{
  "model": "image classifier",
  "dataset": "photos of arthropod specimens (BIOSCAN-5M)",
  "train_examples": 97500,
  "image_size": 32,
  "crop_scale_min": 0.7,
  "horizontal_flip": false,
  "rotation_deg": 5,
  "color_jitter": 0.1,
  "targets": ["order", "family"],
  "num_classes": [18, 218],
  "arch": "vgg",
  "norm": "batchnorm",
  "activation": "relu",
  "depths": [2, 4, 4],
  "kernel_size": 3,
  "stem": "single",
  "widths": [48, 96, 192],
  "downsampling": "stride",
  "loss": "cross_entropy",
  "init": "trunc_normal_002",
  "optimizer": "adamw",
  "lr": 0.0033,
  "beta1": 0.8,
  "beta2": 0.99,
  "eps": 1e-06,
  "steps": 40000,
  "batch_size": 128,
  "epochs": 52.5,
  "lr_schedule": "step",
  "warmup_steps": 800,
  "weight_decay": 0.06
}
Rows from block 7 of a small image classifier, named by matrix and row number. Each number is 500 + 50 x the weight over its row's rms, rounded and kept within 0 to 999. All counts start at 0. Numbers have three digits each. After the name is the row's rms in percent of the matrix's.
Before each channel's rows are labels from the 100 images, of 14976, where the channel reaches its highest value: "strongest on" is what is common among them; "colour at peak" is the nearest of a few named colours to the mean colour under the peak. Only what is clearly more common there than usual is listed. The data: photos of arthropod specimens (BIOSCAN-5M).
# conv: 3x3 conv (model.blocks.7.conv.weight, 192x192x3x3, each kernel summed), inputs 96-191

strongest on: order Lepidoptera
colour at peak: grey
conv.176 114:528498504628484445538465488417512516497459561509444534465536495533468526460513578518507511474541483424512389445407455619559498518506433464525413483353527515630459490539532463491420434501451520650552517483495542486493444431428473512526489495441571510541504550452522523496407559448481458491

strongest on: order Lepidoptera
colour at peak: grey
conv.168 110:456541553607475522532441475518592453554522554360464502577496519468480461455469548510452562476530473546532491456467471541520509510604409583581533505419443565560545631535535544540503610469485568638537528503489558531526511390504482465594481510433580557516433446508560499470550550539484427511

strongest on: order Hemiptera
colour at peak: grey
conv.78 107:424538464449484508542532549521483514481493505519508487423434478452478485513452344481524473531478451463515460541541486447541476524416469560591519497448433407453516517529590485375495509480559581576460541491451507501493447432484481499450672538488389441532495466589524505564504555486502463446

strongest on: order Hemiptera
colour at peak: grey
conv.159 113:510452500408432535477466491495468481580510456564475524487542523541445523503531480516525450442530436569456470528433485577458558578566546535498463522545506510342570486489418588532449490541518504410479530587515505540513507475415534491552469476507484498536451522462501531520587447551478431514

strongest on: order Coleoptera
colour at peak: grey
conv.27 079:467525494504493539496477476461531597543558462459436465427379476456510524539437479578460501475384514521513524463518460436504461462437490534510470451535462435411472523493541520523529498361459509544462482477502517522451453396466401452427431400458453610452463465490369470512425522498484573528

strongest on: order Diptera
colour at peak: grey
conv.119 096:498410571465490509429503467454510442501466517407563547524503493497523405459554528499434453436539457603494484444492513564526517497555465388460478538488612546444598465435421571485476443481408466436492445556560450497522511503472591519493502525501581517472432525553533442471491485534526504482

strongest on: order Coleoptera
colour at peak: grey
conv.22 141:475542518467494526521516491474467452477494516372515552456472464527491507527420447362497446469420510493541514477561475465539454494498477497475535491491458451486490532518482435486540566444497465526485499568551498556500505442489519346469509506498513479523467357782494460489482539519510506499

strongest on: order Diptera
colour at peak: grey
conv.21 105:508471489481517535492414433524551555545473453444459528513473476434596504519437473481506463547492455511403515466494461498548432501419496415532499497558549570516439489447497551506476485518441538516463460393514459445526533432478509490470520484421497481477508484531349484462475485404458403474

strongest on: order Lepidoptera
colour at peak: grey; brown
conv.161 094:520445528490499387442458442468550514542605400491597444505492531520484375423570531519552503398504458506506510468531491462493380472490542498490450537548559547536463545523360515498589517516504490438539517491546458449499564472545542520486553519456524581520485512543518499517477450509555509509

strongest on: order Lepidoptera
colour at peak: grey
conv.128 093:434539507538440401522426472482544370485482503452525443494500478421439461362460476493525454410565447549473402477484531495487519402572370512521580458464441499493532420451568426501448518459507509471448553470462493495572454497573449512503438471557437422440457463481440540402484487527477498462

strongest on: order Hemiptera; family Drosophilidae
colour at peak: grey
conv.112 114:477514511452457464583525460537554453505508490522486451493513473542471482488456395424522498474533442514471381412611480515522500489530477534555519512509490549482557500540556553499539572534524545552469569512479484514544388396493466535532574548460510500573487475563470561490493595490487444524

strongest on: order Coleoptera
colour at peak: grey; brown
conv.61 084:444551489549501471423451537539434434533387542486443523457448491418447434483500523542376536363483495642563533452514500484502475445475460494483505498472474500424416548485425466508504551432453479540473449453553489455449519485489480498471464436499485522484531540531477439453501469522478460471

strongest on: order Coleoptera
colour at peak: grey
conv.142 082:528493505415553548555513538490482523435538387496514431445448538415503462432417591515356512496424440536441515436491477573512398461476436481514531527465526561523459413521517487533469433491535542324498492529558523526551493470488398503423447539421411557466486475506481506530496417499473523488

strongest on: order Hemiptera
colour at peak: grey
conv.67 084:522521511465413550472496505464529554555537483422482592491489484535576545409554481591497514480395483506453529524525445552562531526435502476451477525517440528509459508532431535528495465501514450455472505438571455533422468566474469562447444513537591562367495534418489467570481487398407550512

strongest on: order Lepidoptera
colour at peak: grey
conv.75 076:553481396452458399480484473432552460572480459494473480431470466516464571571457405470408439469495449494571497555614482467501572502364476491471564424493452432483514517459481495475448517432554472438477497503452470530434517539570526468431484518523470555469533455446466491455481470513448377458

strongest on: order Lepidoptera
colour at peak: grey
conv.153 084:502444439441488424541514467560633499445590470542526466386502462480342517443449522527519505518493501354500456494491495492423516427504525525479524510500507413564492510467631435543453546500490473422418559456493510466496376527481488444535483553498524573562482452486514576440468480485487552459

strongest on: order Coleoptera
colour at peak: grey
conv.160 088:455521490542507493457519502521484349534559574488552515459479475554547453526517507504461548453476511544470521475572511507495451417514476419503535457460540460573443449385503369551490507508482510484427429428503422416523513488491499509468412537405461504414538556519353473500476474443513537535

strongest on: order Diptera
colour at peak: grey
conv.58 075:545485477483530309479485530527533494519438496571402499551497559538533446459492525445462449524563483477531522547396449442434540475520463441503532510459501515523556486502501520513475481466362505493540411552419482568532470462479581487484476436514536481529513497487465447430498480511524414464

strongest on: order Hymenoptera
colour at peak: grey
conv.187 081:494505451506561457513455424534336518444288565504512559445512457540377496435523483476555515547500486482450509459475518381420515543514545503571489445538445466526472473488499404406421424562556565548543521588462559505512471533504518483516570500448454373579539512545446532446419563539499566456

strongest on: order Coleoptera; family Coccinellidae
colour at peak: grey
conv.154 092:491513549501486460514497498585458543461479523592463562349517591530384493521555597573562571420441427493433422469495473525416493498467510469466489577456520391472545465500515508530473508486410452454512529520539547552425431478458527506510456529462524511525534543468510538479497422442414503553

strongest on: order Diptera
colour at peak: grey
conv.42 077:543438552484505482405491537455477462464492484456560481604524580644578398466580553534512528506583471436543426481425509553450555450575474429511518529451451381493595483437518516504489527540526525482451449552469545532463496500489514531534514502385552536462376502496560475487493484538557473562

strongest on: order Coleoptera
colour at peak: grey
conv.6 126:505582461464494467490542471450582484578496507482529527500510506439500565505542561480526511433504385432561309517515481512457501514476413525519434567396497487472512497581525531432365415481422514486529510478552540596516398513532529519462456556509526435496481501479501488503467537484432540465

strongest on: order Diptera
colour at peak: grey; brown
conv.103 088:507550536495517439485443511480491517557504517367415475484558523511490499467456522475549417445549440443499446469519513635487550499497474559499462487484502409494509501561443447480422511499461502445546519555507547611412487482505413451505445424517491547462465419516481547499473481587519384528

strongest on: order Diptera
colour at peak: grey; brown
conv.37 127:459550559562498523475502551519508348577500457416496543557562451408502500471436436376446539526558502511510526455492533378527604482544435521622540509479481556457455464437545489484471542556519593568500499482498550462523548531500479482540486470546497392423494447547463534496515538517508474489

strongest on: order Coleoptera
colour at peak: grey
conv.133 072:479455505463470478468432488516375520415464532575484536506499549585513452437577501536538488515514525515446462477495549524532505436448433445453461461484527548587535493471534423432525484500445452490486430478505445436490489565489496480421535503534481453487523418540481435461486481419571422495

strongest on: order Coleoptera; family Throscidae
colour at peak: grey
conv.164 111:554532450526495530476517534518492564439533553514512557422528545474487580538459513503469554501448491432484516483446403440519459597532481569317445490474425475509478487473511539458546467506375331507566514494512589487489426546464365379556421464501484542527518460470461496518436471487513479424

strongest on: order Hymenoptera
colour at peak: grey
conv.28 114:424495536496480542499550492517420499560483485577565582544498593482493478457594480560464484474533527547504562524498534461521536526464528483483581520544386457429613542480468561533532534522500497441499489604430465508517642482527545509502511561543518496526532490481504479500521389590532511452

strongest on: order Hemiptera
colour at peak: grey
conv.96 117:533398480461506430485422476424517533544466462495434539467390497485507463535407425504487550550478522499509470558555460464541519508501502501651549471455350490518476576514533463441428482433554647518425494444506367476513436496531497493461569444469515467519409430433579452550510466503397462506

strongest on: order Hemiptera
colour at peak: grey
conv.81 096:493514521584474449483561533551570418504506557497429532382487556451378488467505565473443475433501454486514353456444441575484525507458412519484551582395539444471566538560464506511466520454512447556554549543533563511451406437550580470500566540544611487544464488446537539436516528517433481534

strongest on: order Diptera
colour at peak: grey
conv.118 095:483556474511427517507506466533423469505491460551485581452463468433474500476500457504434441500415517449507537432582472524526475574459470497471512485505508472430471617499467487549473560444440493540440445514532454527435533476512482450484575466539569601538538524503498436402443550473369467363

strongest on: order Hemiptera
colour at peak: grey
conv.65 091:557497474502510457499496494376502471510502541521471531454423478504459539575568579515331508433461451448511499431510442505453511473407553481507368440544461421508455502516540484452462426407395496523520433463531529510438396497479516491438398431471522501529490567415499421568408500447467555543

strongest on: order Lepidoptera
colour at peak: grey
conv.186 109:511456490489502502463436570450615418531584439532583463574535508507415486517489477490558503530578554546531512479523490484475584507573512600536512552513538522479619511516457589572537555541590537467508532571435489534623528524578562547539555531531484469517480458501587547574513523587553475555

strongest on: order Coleoptera
colour at peak: grey
conv.97 090:390510468484494451400467479422410506491473467487381510476495480447507476470471561469428492499428424564595477499506432443509435442514434400485501566517475484458441499556524505514535504497534479456510487486538399563516447457633507488503488442476505489450425478498434489450536462511419537540

strongest on: order Hemiptera
colour at peak: grey
conv.33 114:538512503557468441485511498468509478497457491393512457539569492516532479522554487476500520454543457511469488522503478552544507445441425476547542503462492475500490565488455534420559603525554533538496549449574472395348521499543519600517460511539692505471481632411498560456535495537467409539

strongest on: order Coleoptera; family Coccinellidae
colour at peak: grey
conv.101 094:536438571427458536536483453472315444478481508535442429457434461497506460517482433479388470517446530507473539506485494475576491461453563448450463457556471465558435457429425469444429459448529455446457397470515459410372543461422489524447503494481523395533430478455446424457495497469463584508

strongest on: order Lepidoptera
colour at peak: grey
conv.83 106:519480430486496500493495532459538504468628555462484574453481515515530542505510538493492441517460396464492467453450500560518494620527536568475346501537471553474505477505484489445402390522493462493479529429490523540540333516437502496525438503462482411542504450456474523575494506390520441496

strongest on: order Hemiptera
colour at peak: grey
conv.10 095:528513501480471457469500511398469495513374533533443476403402568514433573524505492474448471487426452491527474564475404513477531492393486515460478500480479371434453565485533532486514557336463436537440418490482500519434451412500587459412424490481547529505420459437518366441584526439465465512

strongest on: order Diptera
colour at peak: grey
conv.131 105:498558538491436507529491466545487404467527475421513457537529497428541453396436424423559463450571498543511372406464526475502483456528430494503495535480503530467532500569486568495385516518514511482440524477460511492480492506444424590491513469507454382506497455443491542480472543435451478477

strongest on: order Coleoptera
colour at peak: grey
conv.181 086:485469445470521506503377449470546535507573441505448487478465562435529476474398506560477433511393529471411490488530468524517361519438542492465538454557536539474471455466559525562516469497516486501457523410490469438564495473461466502463465520390459575560439439506399505498452490414489421439

strongest on: order Coleoptera
colour at peak: grey; brown
conv.100 092:531554520494479474499478519495494471523520484453501550376522512486459507470449332419490350454424490456438469477554504533450455496500553508434556526498440458480510522538406456471451423498549410488530542563515521525516464516485495444498471460495456454510514443560468522503495515431477491470

strongest on: order Diptera
colour at peak: grey
conv.172 085:385488417531477521492532563467479475623481519511357514513554464489517460433568529530558500510545436563416476416486559498558595540485520538496440543518541540511483496580584358450462515480528510526494453509481496443499541512516584544523513540641453456424493511515528527475506404617462523493

strongest on: order Hemiptera
colour at peak: grey
conv.2 100:427458456531440427507479481507598416481551444436455550485441542470506511343535510532416492524490447481472404491520501599545487452527440547549566542504476556479576488492503482495409518453585549529368539470489340498567396445514491542526539471489573514486504524426508512469500507498403431515

strongest on: order Diptera
colour at peak: grey
conv.146 086:544437565488496544545424445443445504476443508531496516525491459513494438484488516536478474497583477605586535431502445472479546563551511587503534452515441525374614554544401586490465452502427494528555495597473480492477515477547476565544514436567509482688517490485457497533466563564498502526

strongest on: order Diptera
colour at peak: grey
conv.107 075:439455530496484527421423517420488494493481384524540590468482563416486493430470513555409524510460460454522506444555451525503453480497480517529541445494386402412552482383518470471476464503528531543366484535504478619443473426454496475505505443454533599442393504563460454554457478551462548466

strongest on: order Diptera
colour at peak: grey
conv.123 096:535507499526486439479462480415534493523363488494505500396492529415383539506512406434493554453525490478552387544527507551466567486503363491487526499363470462545503539591450487475425507463532474508586546585476532583509450554571533540508554471574501514485462504470584523475579468500487488498

strongest on: order Lepidoptera
colour at peak: grey
conv.86 111:556488424496530511486400446361523519435523488478437512504452451472486524521388469424479541434494490471575501517515470551540508498532584454543340431566478505587497525516548474429441356457454552539521514475544507500582376530509454390465520410476413475477486374467536504523442487563492464497