{
  "horizontal_flip": false,
  "rotation_deg": 5,
  "targets": ["order", "family"],
  "num_classes": [18, 218],
  "arch": "vgg",
  "kernel_size": 3,
  "widths": [48, 96, 192],
  "epochs": 52.5
}
Rows from block 7, named by matrix and row number. Each number is 128 + 24 x the weight over its row's rms, rounded and kept within 0 to 255. All counts start at 0. Numbers have three digits each. After the name is the row's rms in percent of the matrix's.
# conv: 3x3 conv (model.blocks.7.conv.weight, 192x192x3x3), inputs 20-23, a 3x3 kernel for each
conv.0 099:023000033034034028133151160121130110125133099119130118145149132191160156152139106131143150139141141142115137
conv.1 099:071075090114113107130116130102111100084103095076072069135119081082061091079052055128128119132160108117113099
conv.2 097:159158145141133138117120150100104155115119129123142134147154167148169142114154137126126126119132118110093128
conv.3 092:124146128090102115094108108185196131178183174168170175082125128067096096073081081110130129094095114099107104
conv.4 096:150131173129142173087083144122102103134150100127133122125124136140114151143155088108080151110113131114154134
conv.5 100:104102071138112136136140129118117123131164149125163139148155129132083112138111100075121147145079131164071099
conv.6 098:153157160123136140148150118152156159151148161141153159126124092119129116147138145138130098107121087133139124
conv.7 101:163162140113127097044106088070116132116145142127109111139114126119110097131126129134103106164114099118126131
conv.8 107:125130128132129133147164160126122121139115124111130108084095122129147146141136169138117141134151139160140147
conv.9 102:146124124141131116161136162139124134126111138139124117116164142146132149160123112105125120121164149148129122
conv.10 106:117123116100116127146110092091103100116144116089141127107107127103094135155119116098125125133093152163098128
conv.11 101:124119132163169133136179160112077107113055102133081142128123124165177129137160142118136133170182132117139116
conv.12 101:113100123141121132143170132156105122152106156118141149142095115127117134114116151124127180132116138150126123
conv.13 101:145153151138133153128115118116108127126129130123141119094119093119142095132124072132085112133122124120151138
conv.14 101:117109106102098097132115123147160159175169175159159153144137144144134127143139114131125124128091122151150125
conv.15 102:133119100121142135119136103075084101024032075058069087118136132116134111115115109142163141154184132108146141
conv.16 100:154151155118139160109136122121109135102085122127127157153173131128125121154125084145143137132176149153136137
conv.17 099:113122132114130122113102145148105100151154120130161132101111127125123108152102099131138127102101159137086138
conv.18 100:093089077152100104125111118112105104117153115110127103095114104118110120137134081105093100085106133096098092
conv.19 100:103129095081102112154151131156120157160107153150122162157150074163165154132155130134117074097150125101146127
conv.20 101:093098088160153144144154166082098090088106099115109095140152119132138121099120123143138104154146105112147123
conv.21 106:154152144129137126165161148075098114068109108132137153161128162139172149138128138162167156173161116139141086
conv.22 099:125133146124131116123133114133121131126117121113113121150160136140162146158176170116137146106139146122132138
conv.23 100:122137130116131113140131143109073118109111146096134143118129121141127134142150132124110098116146137138159112
conv.24 100:082098110116112112127111134125145131144126147125124132108075094115093107094149145097128144128093079092118007
conv.25 095:099088083117098118121172156111081074111155156100171171155151124135102111128114086124123113153137119134103098
conv.26 109:140145129149137141134106112148152143140134116114126100087104049086075077070103084120116098148116113147145118
conv.27 106:164153138146151121157158109098142159090128132104130130111104157134140146149160155170079081170150128162205150
conv.28 099:103116135156175181121140155116133113116111127122109123100100100099113089069111120110116124126141127093114119
conv.29 099:190144133169116129118101112127112108091114123098103117128084165154112131180165093085121139144109128154147131
conv.30 098:153131124126092109098097105136159162129144153141169159106127138128105078098086051144132126111083095118099115
conv.31 101:132125127115116103064054072122101118113094093148092089128145139128153145092118117122122100117145111087105102
conv.32 102:104113115131124133149116123136151134153148140124132149139149118114143127100126110105109107113109065100105081
conv.33 100:099093102099103141104094109093116106098138137097132122158156173153119141115157150103083129133080097128114084
conv.34 102:160144131122129137107148180132100110152138132118109122166157171140144156129162152152135132092143134155135106
conv.35 105:159150128119117109136132108080096098113125134109136145099119120092129105117113104125107112136092059135067065
conv.36 099:132099102138123138127124127126150148130132115149150087113104139104111117147110078126126102115138126122130119
conv.37 101:168147126103104114150107134148138152128117136130126131150161162127194181139177180132129106134147105131132091
conv.38 095:144112137135119147112090113107122110127154123124122089110116139071099138107118113111092113102103130135158147
conv.39 099:102093121115127142165142179148135126150150122145151131190164119165204141154157102118125119129128115115110124
conv.40 097:141099091161141128132130122132124119108086083121102128103125124106128134129127140081124165111140165133172154
conv.41 102:090121117112155119097159147153125147129082120139114123090063122061060089071055085117127140113114100113122099
conv.42 100:109112098107078081139104125123100122131131138118140120066074083162077080171161138122122136097097109140138136
conv.43 100:140121099119107124110087145096103092098125157154153149145129103110131140096093150140184198153147164126094139
conv.44 101:121126110099115107111134105159112092148127094121114112115135122127127079140096078120143185102154161166156138
conv.45 101:095090111141138109131118114125127123105115121143143139124133138145131090129149090127136157126094104095129123
conv.46 099:129151159129125140119153143138137120117123125123123127133140122131133122154138140119153114155146121165159128
conv.47 098:138130117120123127160140123127142120116121125106110112132126081154162159100142113119134120132139105120123091
conv.48 099:100097089123110105132132097059079058065066060058043034111126109119121089119123106147132128176121106172147124
conv.49 095:137122137147147131090129133145146164137124128169125131109134133129100121118135142163154119119117115086125126
conv.50 103:123117123147142143100111118121149128118150130112136127143122106139143101118096087079139130118101095126066126
conv.51 104:131118082130145168111104112131143137084112110097105100156128141152107087135111099117082146173126133157152127
conv.52 108:110110111117130131075130126109123118109121142113118145138132114137142108122107115130128135128116119126105108
conv.53 101:115128142117119105137136115141123125130131135134134139093106115100110104054095088114152115119134121080106093
conv.54 099:139130126153141127120128140105120116109145119119133120098128108098138135128127125126156165122123138100110127
conv.55 027:125119110103108093136137119142148154120136139116142148156147132138151142132150152156149141131131133125111136
conv.56 099:106101076106124085120104111098140130088155170120142163127102105128110108141127098115088110130094066137100083
conv.57 103:142159167122144151109143132111111125075085110100102133146140139144136124130112115115133140141171128139169141
conv.58 100:118122082165138122107124111058093101121152164104154155154107110124097131150156142177122150173081091169107062
conv.59 100:149135126090091115118137139121143129114142118118128109133150119145149139116135099082105113074107090119129103
conv.60 097:139138149124121088103109117134131143114110148142112150117140143105078144127082110074163130134140090090120105
conv.61 102:098119081117122142106088152130125146129111135131121112110122133094119098111097120152128155128105106144093071
conv.62 099:117128139087101105121142100119124095150170160131131121154127090126132100100117101143115104123090091096106079
conv.63 100:126108086166121079131124119123153137134159131126148122119106139134119130155152125114116123127099113133136140
conv.64 100:123127121096111122147160166092093082085097085091097122144131102124125119120115102133114111149134129179157132
conv.65 103:098114097139131137102100126108121147120145147102134125138121135155120103160103117108110114135054129149112148
conv.66 112:145143156145131128122130118121124132133123104119117146139125136124178158108154152113126114119129118125141122
conv.67 095:148124121124113106151088111142127150136164171108151144121112126142122120099104106116102099114116136124110116
conv.68 098:103118131142135106073086099150140127122170130130116102093128148100091156103092148107117111122142133087143139
conv.69 106:133122138123103105096126124115113134113119114096131128098126119102073094100077062116134097107117112124131116
conv.70 097:086129133178182181118127141111116137106084121081092127134151137134196170126157128105138146081161136120127147
conv.71 100:097110106050108114130151141136107131141130134134125158143159130117142132156104144112144144112161130114145148
conv.72 098:102090125000008050171188189088096104079090105125116119117114103122124126129139128089132105112114127103099111
conv.73 103:131110124110100116135132143157162128143151155112128147157112143141100118164136144141150158124095137126132128
conv.74 099:117106086169164129122121117145136170121080141177127154121118127131100101122110108125108099134154120127120105
conv.75 096:104116113145110118140124109153132158138113135160127116156142136139112114122113105149092123132127159136134133
conv.76 104:109126120136120128138084113092120118134139098111123091164174197115139173107100144147165123114150152130105141
conv.77 100:160147129152114106123121132129099132101086111120094114136145131119120157144135119145140140117138146123120109
conv.78 095:113112135127129147136116076098094116105109130101121126125147137122137130134135127115125162132150173171167188
conv.79 106:113115133098110104089124084107101137132103112106120105136155123138162143125136134126137126137144135109126105
conv.80 097:156158121156101100107093105179149153163135142163146145110088145132087120154167134109098124117071079133099097
conv.81 100:142131145134131150160106115131156149113148148091125104090097103131107114153118146106079107153103148168152137
conv.82 098:131138131103112086133112073128117146129157189120194200155144129124118130114144162165156151153153114171141151
conv.83 098:132152158158154156133129123129137140123143141139134142111089128130064122137077107094089105109101125112094142
conv.84 098:082098086113095082085090043154128137155126162150150159142150128138147096114122083083109118102113106106123102
conv.85 100:129119117111111098119119130133131143117111137152138150148142159134158167115160183134150150113149126099112107
conv.86 101:115113129150156156143138100138150127128150136137147142138089143140098148148164197113072104156113104136155129
conv.87 005:123126123130158152125129132093106135099091098126092068089128109113146147128096133078105087074139148105139133
conv.88 100:129132119136097112116134105108124124123148127113144124153130111151123148163135090153139137097071114152123106
conv.89 104:089073087118111124141113159120121107136138128129138109131142129141147136154136150111125139127131130110112098
conv.90 096:138151164144143108133162102151136113127143117115121124091117131086061117119104118141128105134123119133118071
conv.91 100:125134135133121095108138095084113111099119128113138131137096109127133082079101127091085129104115099108129117
conv.92 103:136141124116123113126143126111113128100105123121102110134126116137153133118155141090078099094103093100125108
conv.93 100:162160134109119112093128104087094115087111122096113118156141097146128151135129118136137130116153140116164135
conv.94 099:110116129077082090081124124135116119123118121135125124146147124142133082123121126100118119136141124135109122
conv.95 099:121100076115107079137145145167153135176158154167162158178151131146151154118147144158152125124159125112139125
conv.96 096:091081103118111108080091113131119108120112116091097117125167171126160174126157161123124155140163148153164175
conv.97 102:154148162139142155159163133115121150135148163139125126100132108083110101122117111162152115151143112118138127
conv.98 098:118114126084096096134108108110080098100058081105060105170135101144150110105104086136135130149173165140200207
conv.99 099:128126092121139096093139160134135148119102143134114108101112112152132129176103106139139135157139106146108116
conv.100 101:134106110088112128089115122160137125153130150155138148153118157143107122138138110146086105113085094114093097
conv.101 104:114132112118128103149131143081104067103131096102116108118121179152107137120143166114113133128116129126111127
conv.102 103:117124105133129122140137121151145142128123113137134117144160156119124122089110106120131113139149136088100108
conv.103 101:148141122120077110140093070137137144131155154108139127110147136102125143137139137144152131124137094168139125
conv.104 101:116118114116121166101104164146142100125127126123116125124125110140108119130119126145150131090107128121110129
conv.105 099:145136122121149119150173088142153123133165151121128123139118135106107138138138095097097111138135122104139128
conv.106 103:121132160142120115133108097078101086132163142133135124124136141152143146130146126121119147122113138121123142
conv.107 097:128106140150110125110141137093078149135102080164128103124109115142119126147106128108128112119146126120138132
conv.108 102:062098102101113110137104108107103104121104104109081097129156098110156113101131104112135127128154115127146121
conv.109 101:142123102111104115134154150157171102150145120117118161176180131160146105118095085123129157121143145151170129
conv.110 099:100098122120108114108131166142099110134101141106103129124145126151118122099081136136120140159119168158146171
conv.111 101:144150133141146154096130125143127119158152132140141111110130154149129124147134104115149152093137132105145152
conv.112 099:121115131151134148142151155134144090132148145119139148142185148166183143172180155117155150110098131145132147
conv.113 094:138141142106112115059081102122129121096119124145119108121162147130154142146129127135120135153099130153145147
conv.114 103:102119144081126129109131097139146149123141155113115107113073121124102120140144153154073055163099099155166153
conv.115 105:139157134137122102125104081149122138137110111141116115150120174133065130126102146135112100122121116141133100
conv.116 102:138126126134134135142145155140115149095085110116108117124132118101102122066069089128141125147155133125137118
conv.117 105:128141141128158122159187101120090117124107142126079139108130113114113112120120094088137123108142111131141128
conv.118 101:122124125138156159164127130120092118115089122128112146142137089147119122141132118104145146153132110140143086
conv.119 097:143122124160128121166168148123127127121140123115142102120111114116098118123099098105100083090084108125103133
conv.120 105:131093095150163147124186149134142127136131110093131114152191135165153133097119069133159107144139141149153140
conv.121 104:131114105091087062114108091125119124124129155100110133114086128117125136115111127134131132114114135124143145
conv.122 099:113132139143139132124127127104106174078051126111098130098116104146139128137146091190189138170174110150161100
conv.123 100:104105119122149123093113106147137156164132137165140152124112134141122156166164151144122143123115124130130103
conv.124 106:116136140128088116126111139100104110132145148079107109139117116152142070148132123117135160151127137169154133
conv.125 103:157133137100138140080142138137117091123113111129115099148163113153132120057084150148133142117135145126148146
conv.126 108:128121126154109129089102113107099074109143122110165172138116143134108132128142145108106152123089083166130099
conv.127 100:122117122130102105179109074140139127141138143118135136136154138139148165177160167141118131168124146162154139
conv.128 099:133101117139141116165158123149147163160119105177144103153136159150160158130141162157134131104113132121116123
conv.129 105:118147138109129142131170147157134127167153149133149133113127117119143130121125171094096118119119108115110116
conv.130 100:092088074099100080110097107147153146163162149151149122114110121118145116114111126115092084113108086131125120
conv.131 101:131102122157110105147092099123150144129142141123130132129148132142139111140145113105106148096084106135094102
conv.132 101:141138121155154141156168136153140129142142137130152134144136167103102140109110134104125123152160150134137101
conv.133 103:113087105141118129143136111170157096166140097140125099181119091144171146128159148136129140135127126144137132
conv.134 097:128125132127133137143132139150173125141177169120168160088127126119139098168137094145124160137137144173146143
conv.135 102:129159157116149143153169144104135067143155110115097121108087115067099148088088153088096123096081131143138146
conv.136 102:126146162098090117127106137119132115152134111155137110107111107142098123125107080108132165064065138098087153
conv.137 102:111112140111122107101129114126092104095111131097128142125147105106108124103138100141167157133128110138099054
conv.138 101:102119119126143118123156146088081132077080108048066102147168153145158120154142118120127123134103119167135107
conv.139 102:164157146113126136155155116116124121123115133112116126109118094116142149128131105119096128105106133133147121
conv.140 101:101119126117136118114108095104138126141151128140142119130138089125101106141122125123161167145122135142114118
conv.141 102:122137120133130129173125113113133147103132125142122116127127141135125130100146108133098112101141171092136146
conv.142 102:118146157118158162084122156146123084155140078162138096112145157113148127088110131087172214077148167081118148
conv.143 098:093123124135131115089134156130150172115140143154133098155161182156129054158145107105101122134132156139158157
conv.144 102:151141160123137139159131111107133141119139141127127148156150168136150102169170159124116134081117113129117108
conv.145 105:161135122140145158162155117165156100156125110072126170096153129153139121149128159106145175143116136159123100
conv.146 100:143131143133093091136125148101121133131107106126099097137145136119136132150153137144137140121107137152133165
conv.147 100:119075095135119119131157131125138132120125124130137144110111107110138119073098081086122129092127120093138111
conv.148 104:138132137130118136139139152148137123135142135129151133121112086137123117122134121114123100107136126111123138
conv.149 103:143159140133143107155121082099125153112127151126124153069091131106091115106127150154111063151118093175147159
conv.150 101:127107124157171132174116061134115147132109109128119104105085062134118122122165154154100084103100141123138117
conv.151 100:156127113140161152164171160106121136130164145129146108110109146104078148131081096124110129103062095112092108
conv.152 105:151141118145150158128125142061088095108108105150143118130124138135112120105089143174159172113132139104086127
conv.153 097:152155149122121119101107137177199181156143136121101084063089109110132152121157151117089135117120163136181184
conv.154 100:161147138120125091104096133118096110178158098167177102099111111102088116120111127106141137143136175104128203
conv.155 101:115104126116129130094156133158140122121148143118138161110071113099085098088109087113089107086083106110133105
conv.156 096:096112082126143107076185184141148135155111120156152134124111174134105123147095097104090110117154125115133089
conv.157 108:153159144128136137150169141139100141112114139126126138114147145128138140129134128129149126123134125131131113
conv.158 098:103110115106118128130117112158127110165172129128127108122115113103106119102094096067081104089075091119125095
conv.159 101:132112113142140152127152168145132134130119123111114108113087102104114131068082100107122124133108107133094093
conv.160 104:156128119123135148074109117146134102144146125151147137152122112141088109122100117065100122082122142123118121
conv.161 101:104120108121114093111103099119111128096093111130128124147152157086098078073097068103113129109099106136090093
conv.162 107:112122109114142139132139119145112140116129132133145168097134143108122100122150101138122129123131120127112104
conv.163 101:110085077136122114133124134149144162128126141136132157098109132132139146141144145124097101143165150154137143
conv.164 096:144153154137141135121136118135120117133138138154139141127120135121134081138122089098106127138139114129159111
conv.165 110:153140145129147144113138115139121117124117104128113110132126171128136173111132136150132121131148120107145118
conv.166 098:168141127127159103141170111083118131085150161061115163122123162099077117128124119125097107164114083164121087
conv.167 104:106106091129130131137124142083099109084079090099090110072106093082111090100101102131156126128137121146135129
conv.168 099:109114102125127109108142128143148123105146107107119095158140150156124128140135173154146114125103099139109131
conv.169 100:106114119094092100105132136137142144152136152152140149173149116149152121125114113120132112135127098112125106
conv.170 098:100108119098109107114126151140134111128098121096073080160148114137129103153172146127139151122139132120158141
conv.171 099:107113141146118143155192177113140136139140135128140154162117129131087096147113110155120112164119118146109112
conv.172 101:117130120114106126133090124121125116120129128127142122123136130108081116134090080150096149151125127138128096
conv.173 097:110103121149118149093082099120118113115114114119145133129145143149095125153125166105118132144134121096102140
conv.174 101:108096123128127145095101158143125142141114141131122120092149099102107104110137088084172093108162091125134094
conv.175 098:122139146119105091170140172120146143128146128139140111133114110137127102126127086110100132133114150134151120
conv.176 096:077078095127131135117145131148120126129112128147128121164134134160113108152115109127138148143107167118106120
conv.177 017:130125123111103080131124121158174181170160167175184172133131129140153105163152161144138130134129094140129149
conv.178 100:057065090098085110095083087130133146113125106097107099120183153110133140095115120126148128119122120120153148
conv.179 098:101108132154127133144106142117126137122134134107125125157150149097074139168143107147157135160129142161129119
conv.180 096:138135133120132136157143146118149143114149142119146134119172116135147133110155144135124130153107097153127111
conv.181 108:134139153137147143122126139099101097112100082165159109131145171146163142138145136167157179085141177089125182
conv.182 103:102099077121162131149154159144126096155147131161139154125114143123119128137123118123152152148122153132148155
conv.183 104:126143136149136136142117113084140183141093104149134067113131100123142119162131106147151105132146120127121163
conv.184 103:108128137118113122108134151116111100102118119103052097167152118170139135171142168114137075150180109108189141
conv.185 101:093097098112078110146123140125156141141165146128134119123133115103096089086070091085126096112122078084101116
conv.186 103:136147133118122137176172157129109143126083124151109134175126134121147133133133148126125109116140116092117092
conv.187 099:124118150125118102128099123115140140140168137111129106156135105140126116119121075112090094135112126146157160
conv.188 096:131119137134137134135153103160150150148146131155154153125065095104119111125137083113149111099204152109123105
conv.189 106:121112108106112115123111102108106097112126083102107100156146101135153113124155121141144138143142114144146104
conv.190 100:060072061089091094175131142125135152125139124131137119136157098162168144119145110091132090127160131125147126
conv.191 101:119115108135141134128119118117137145149151142152152140152155144137116117101117130164097108133102122104092119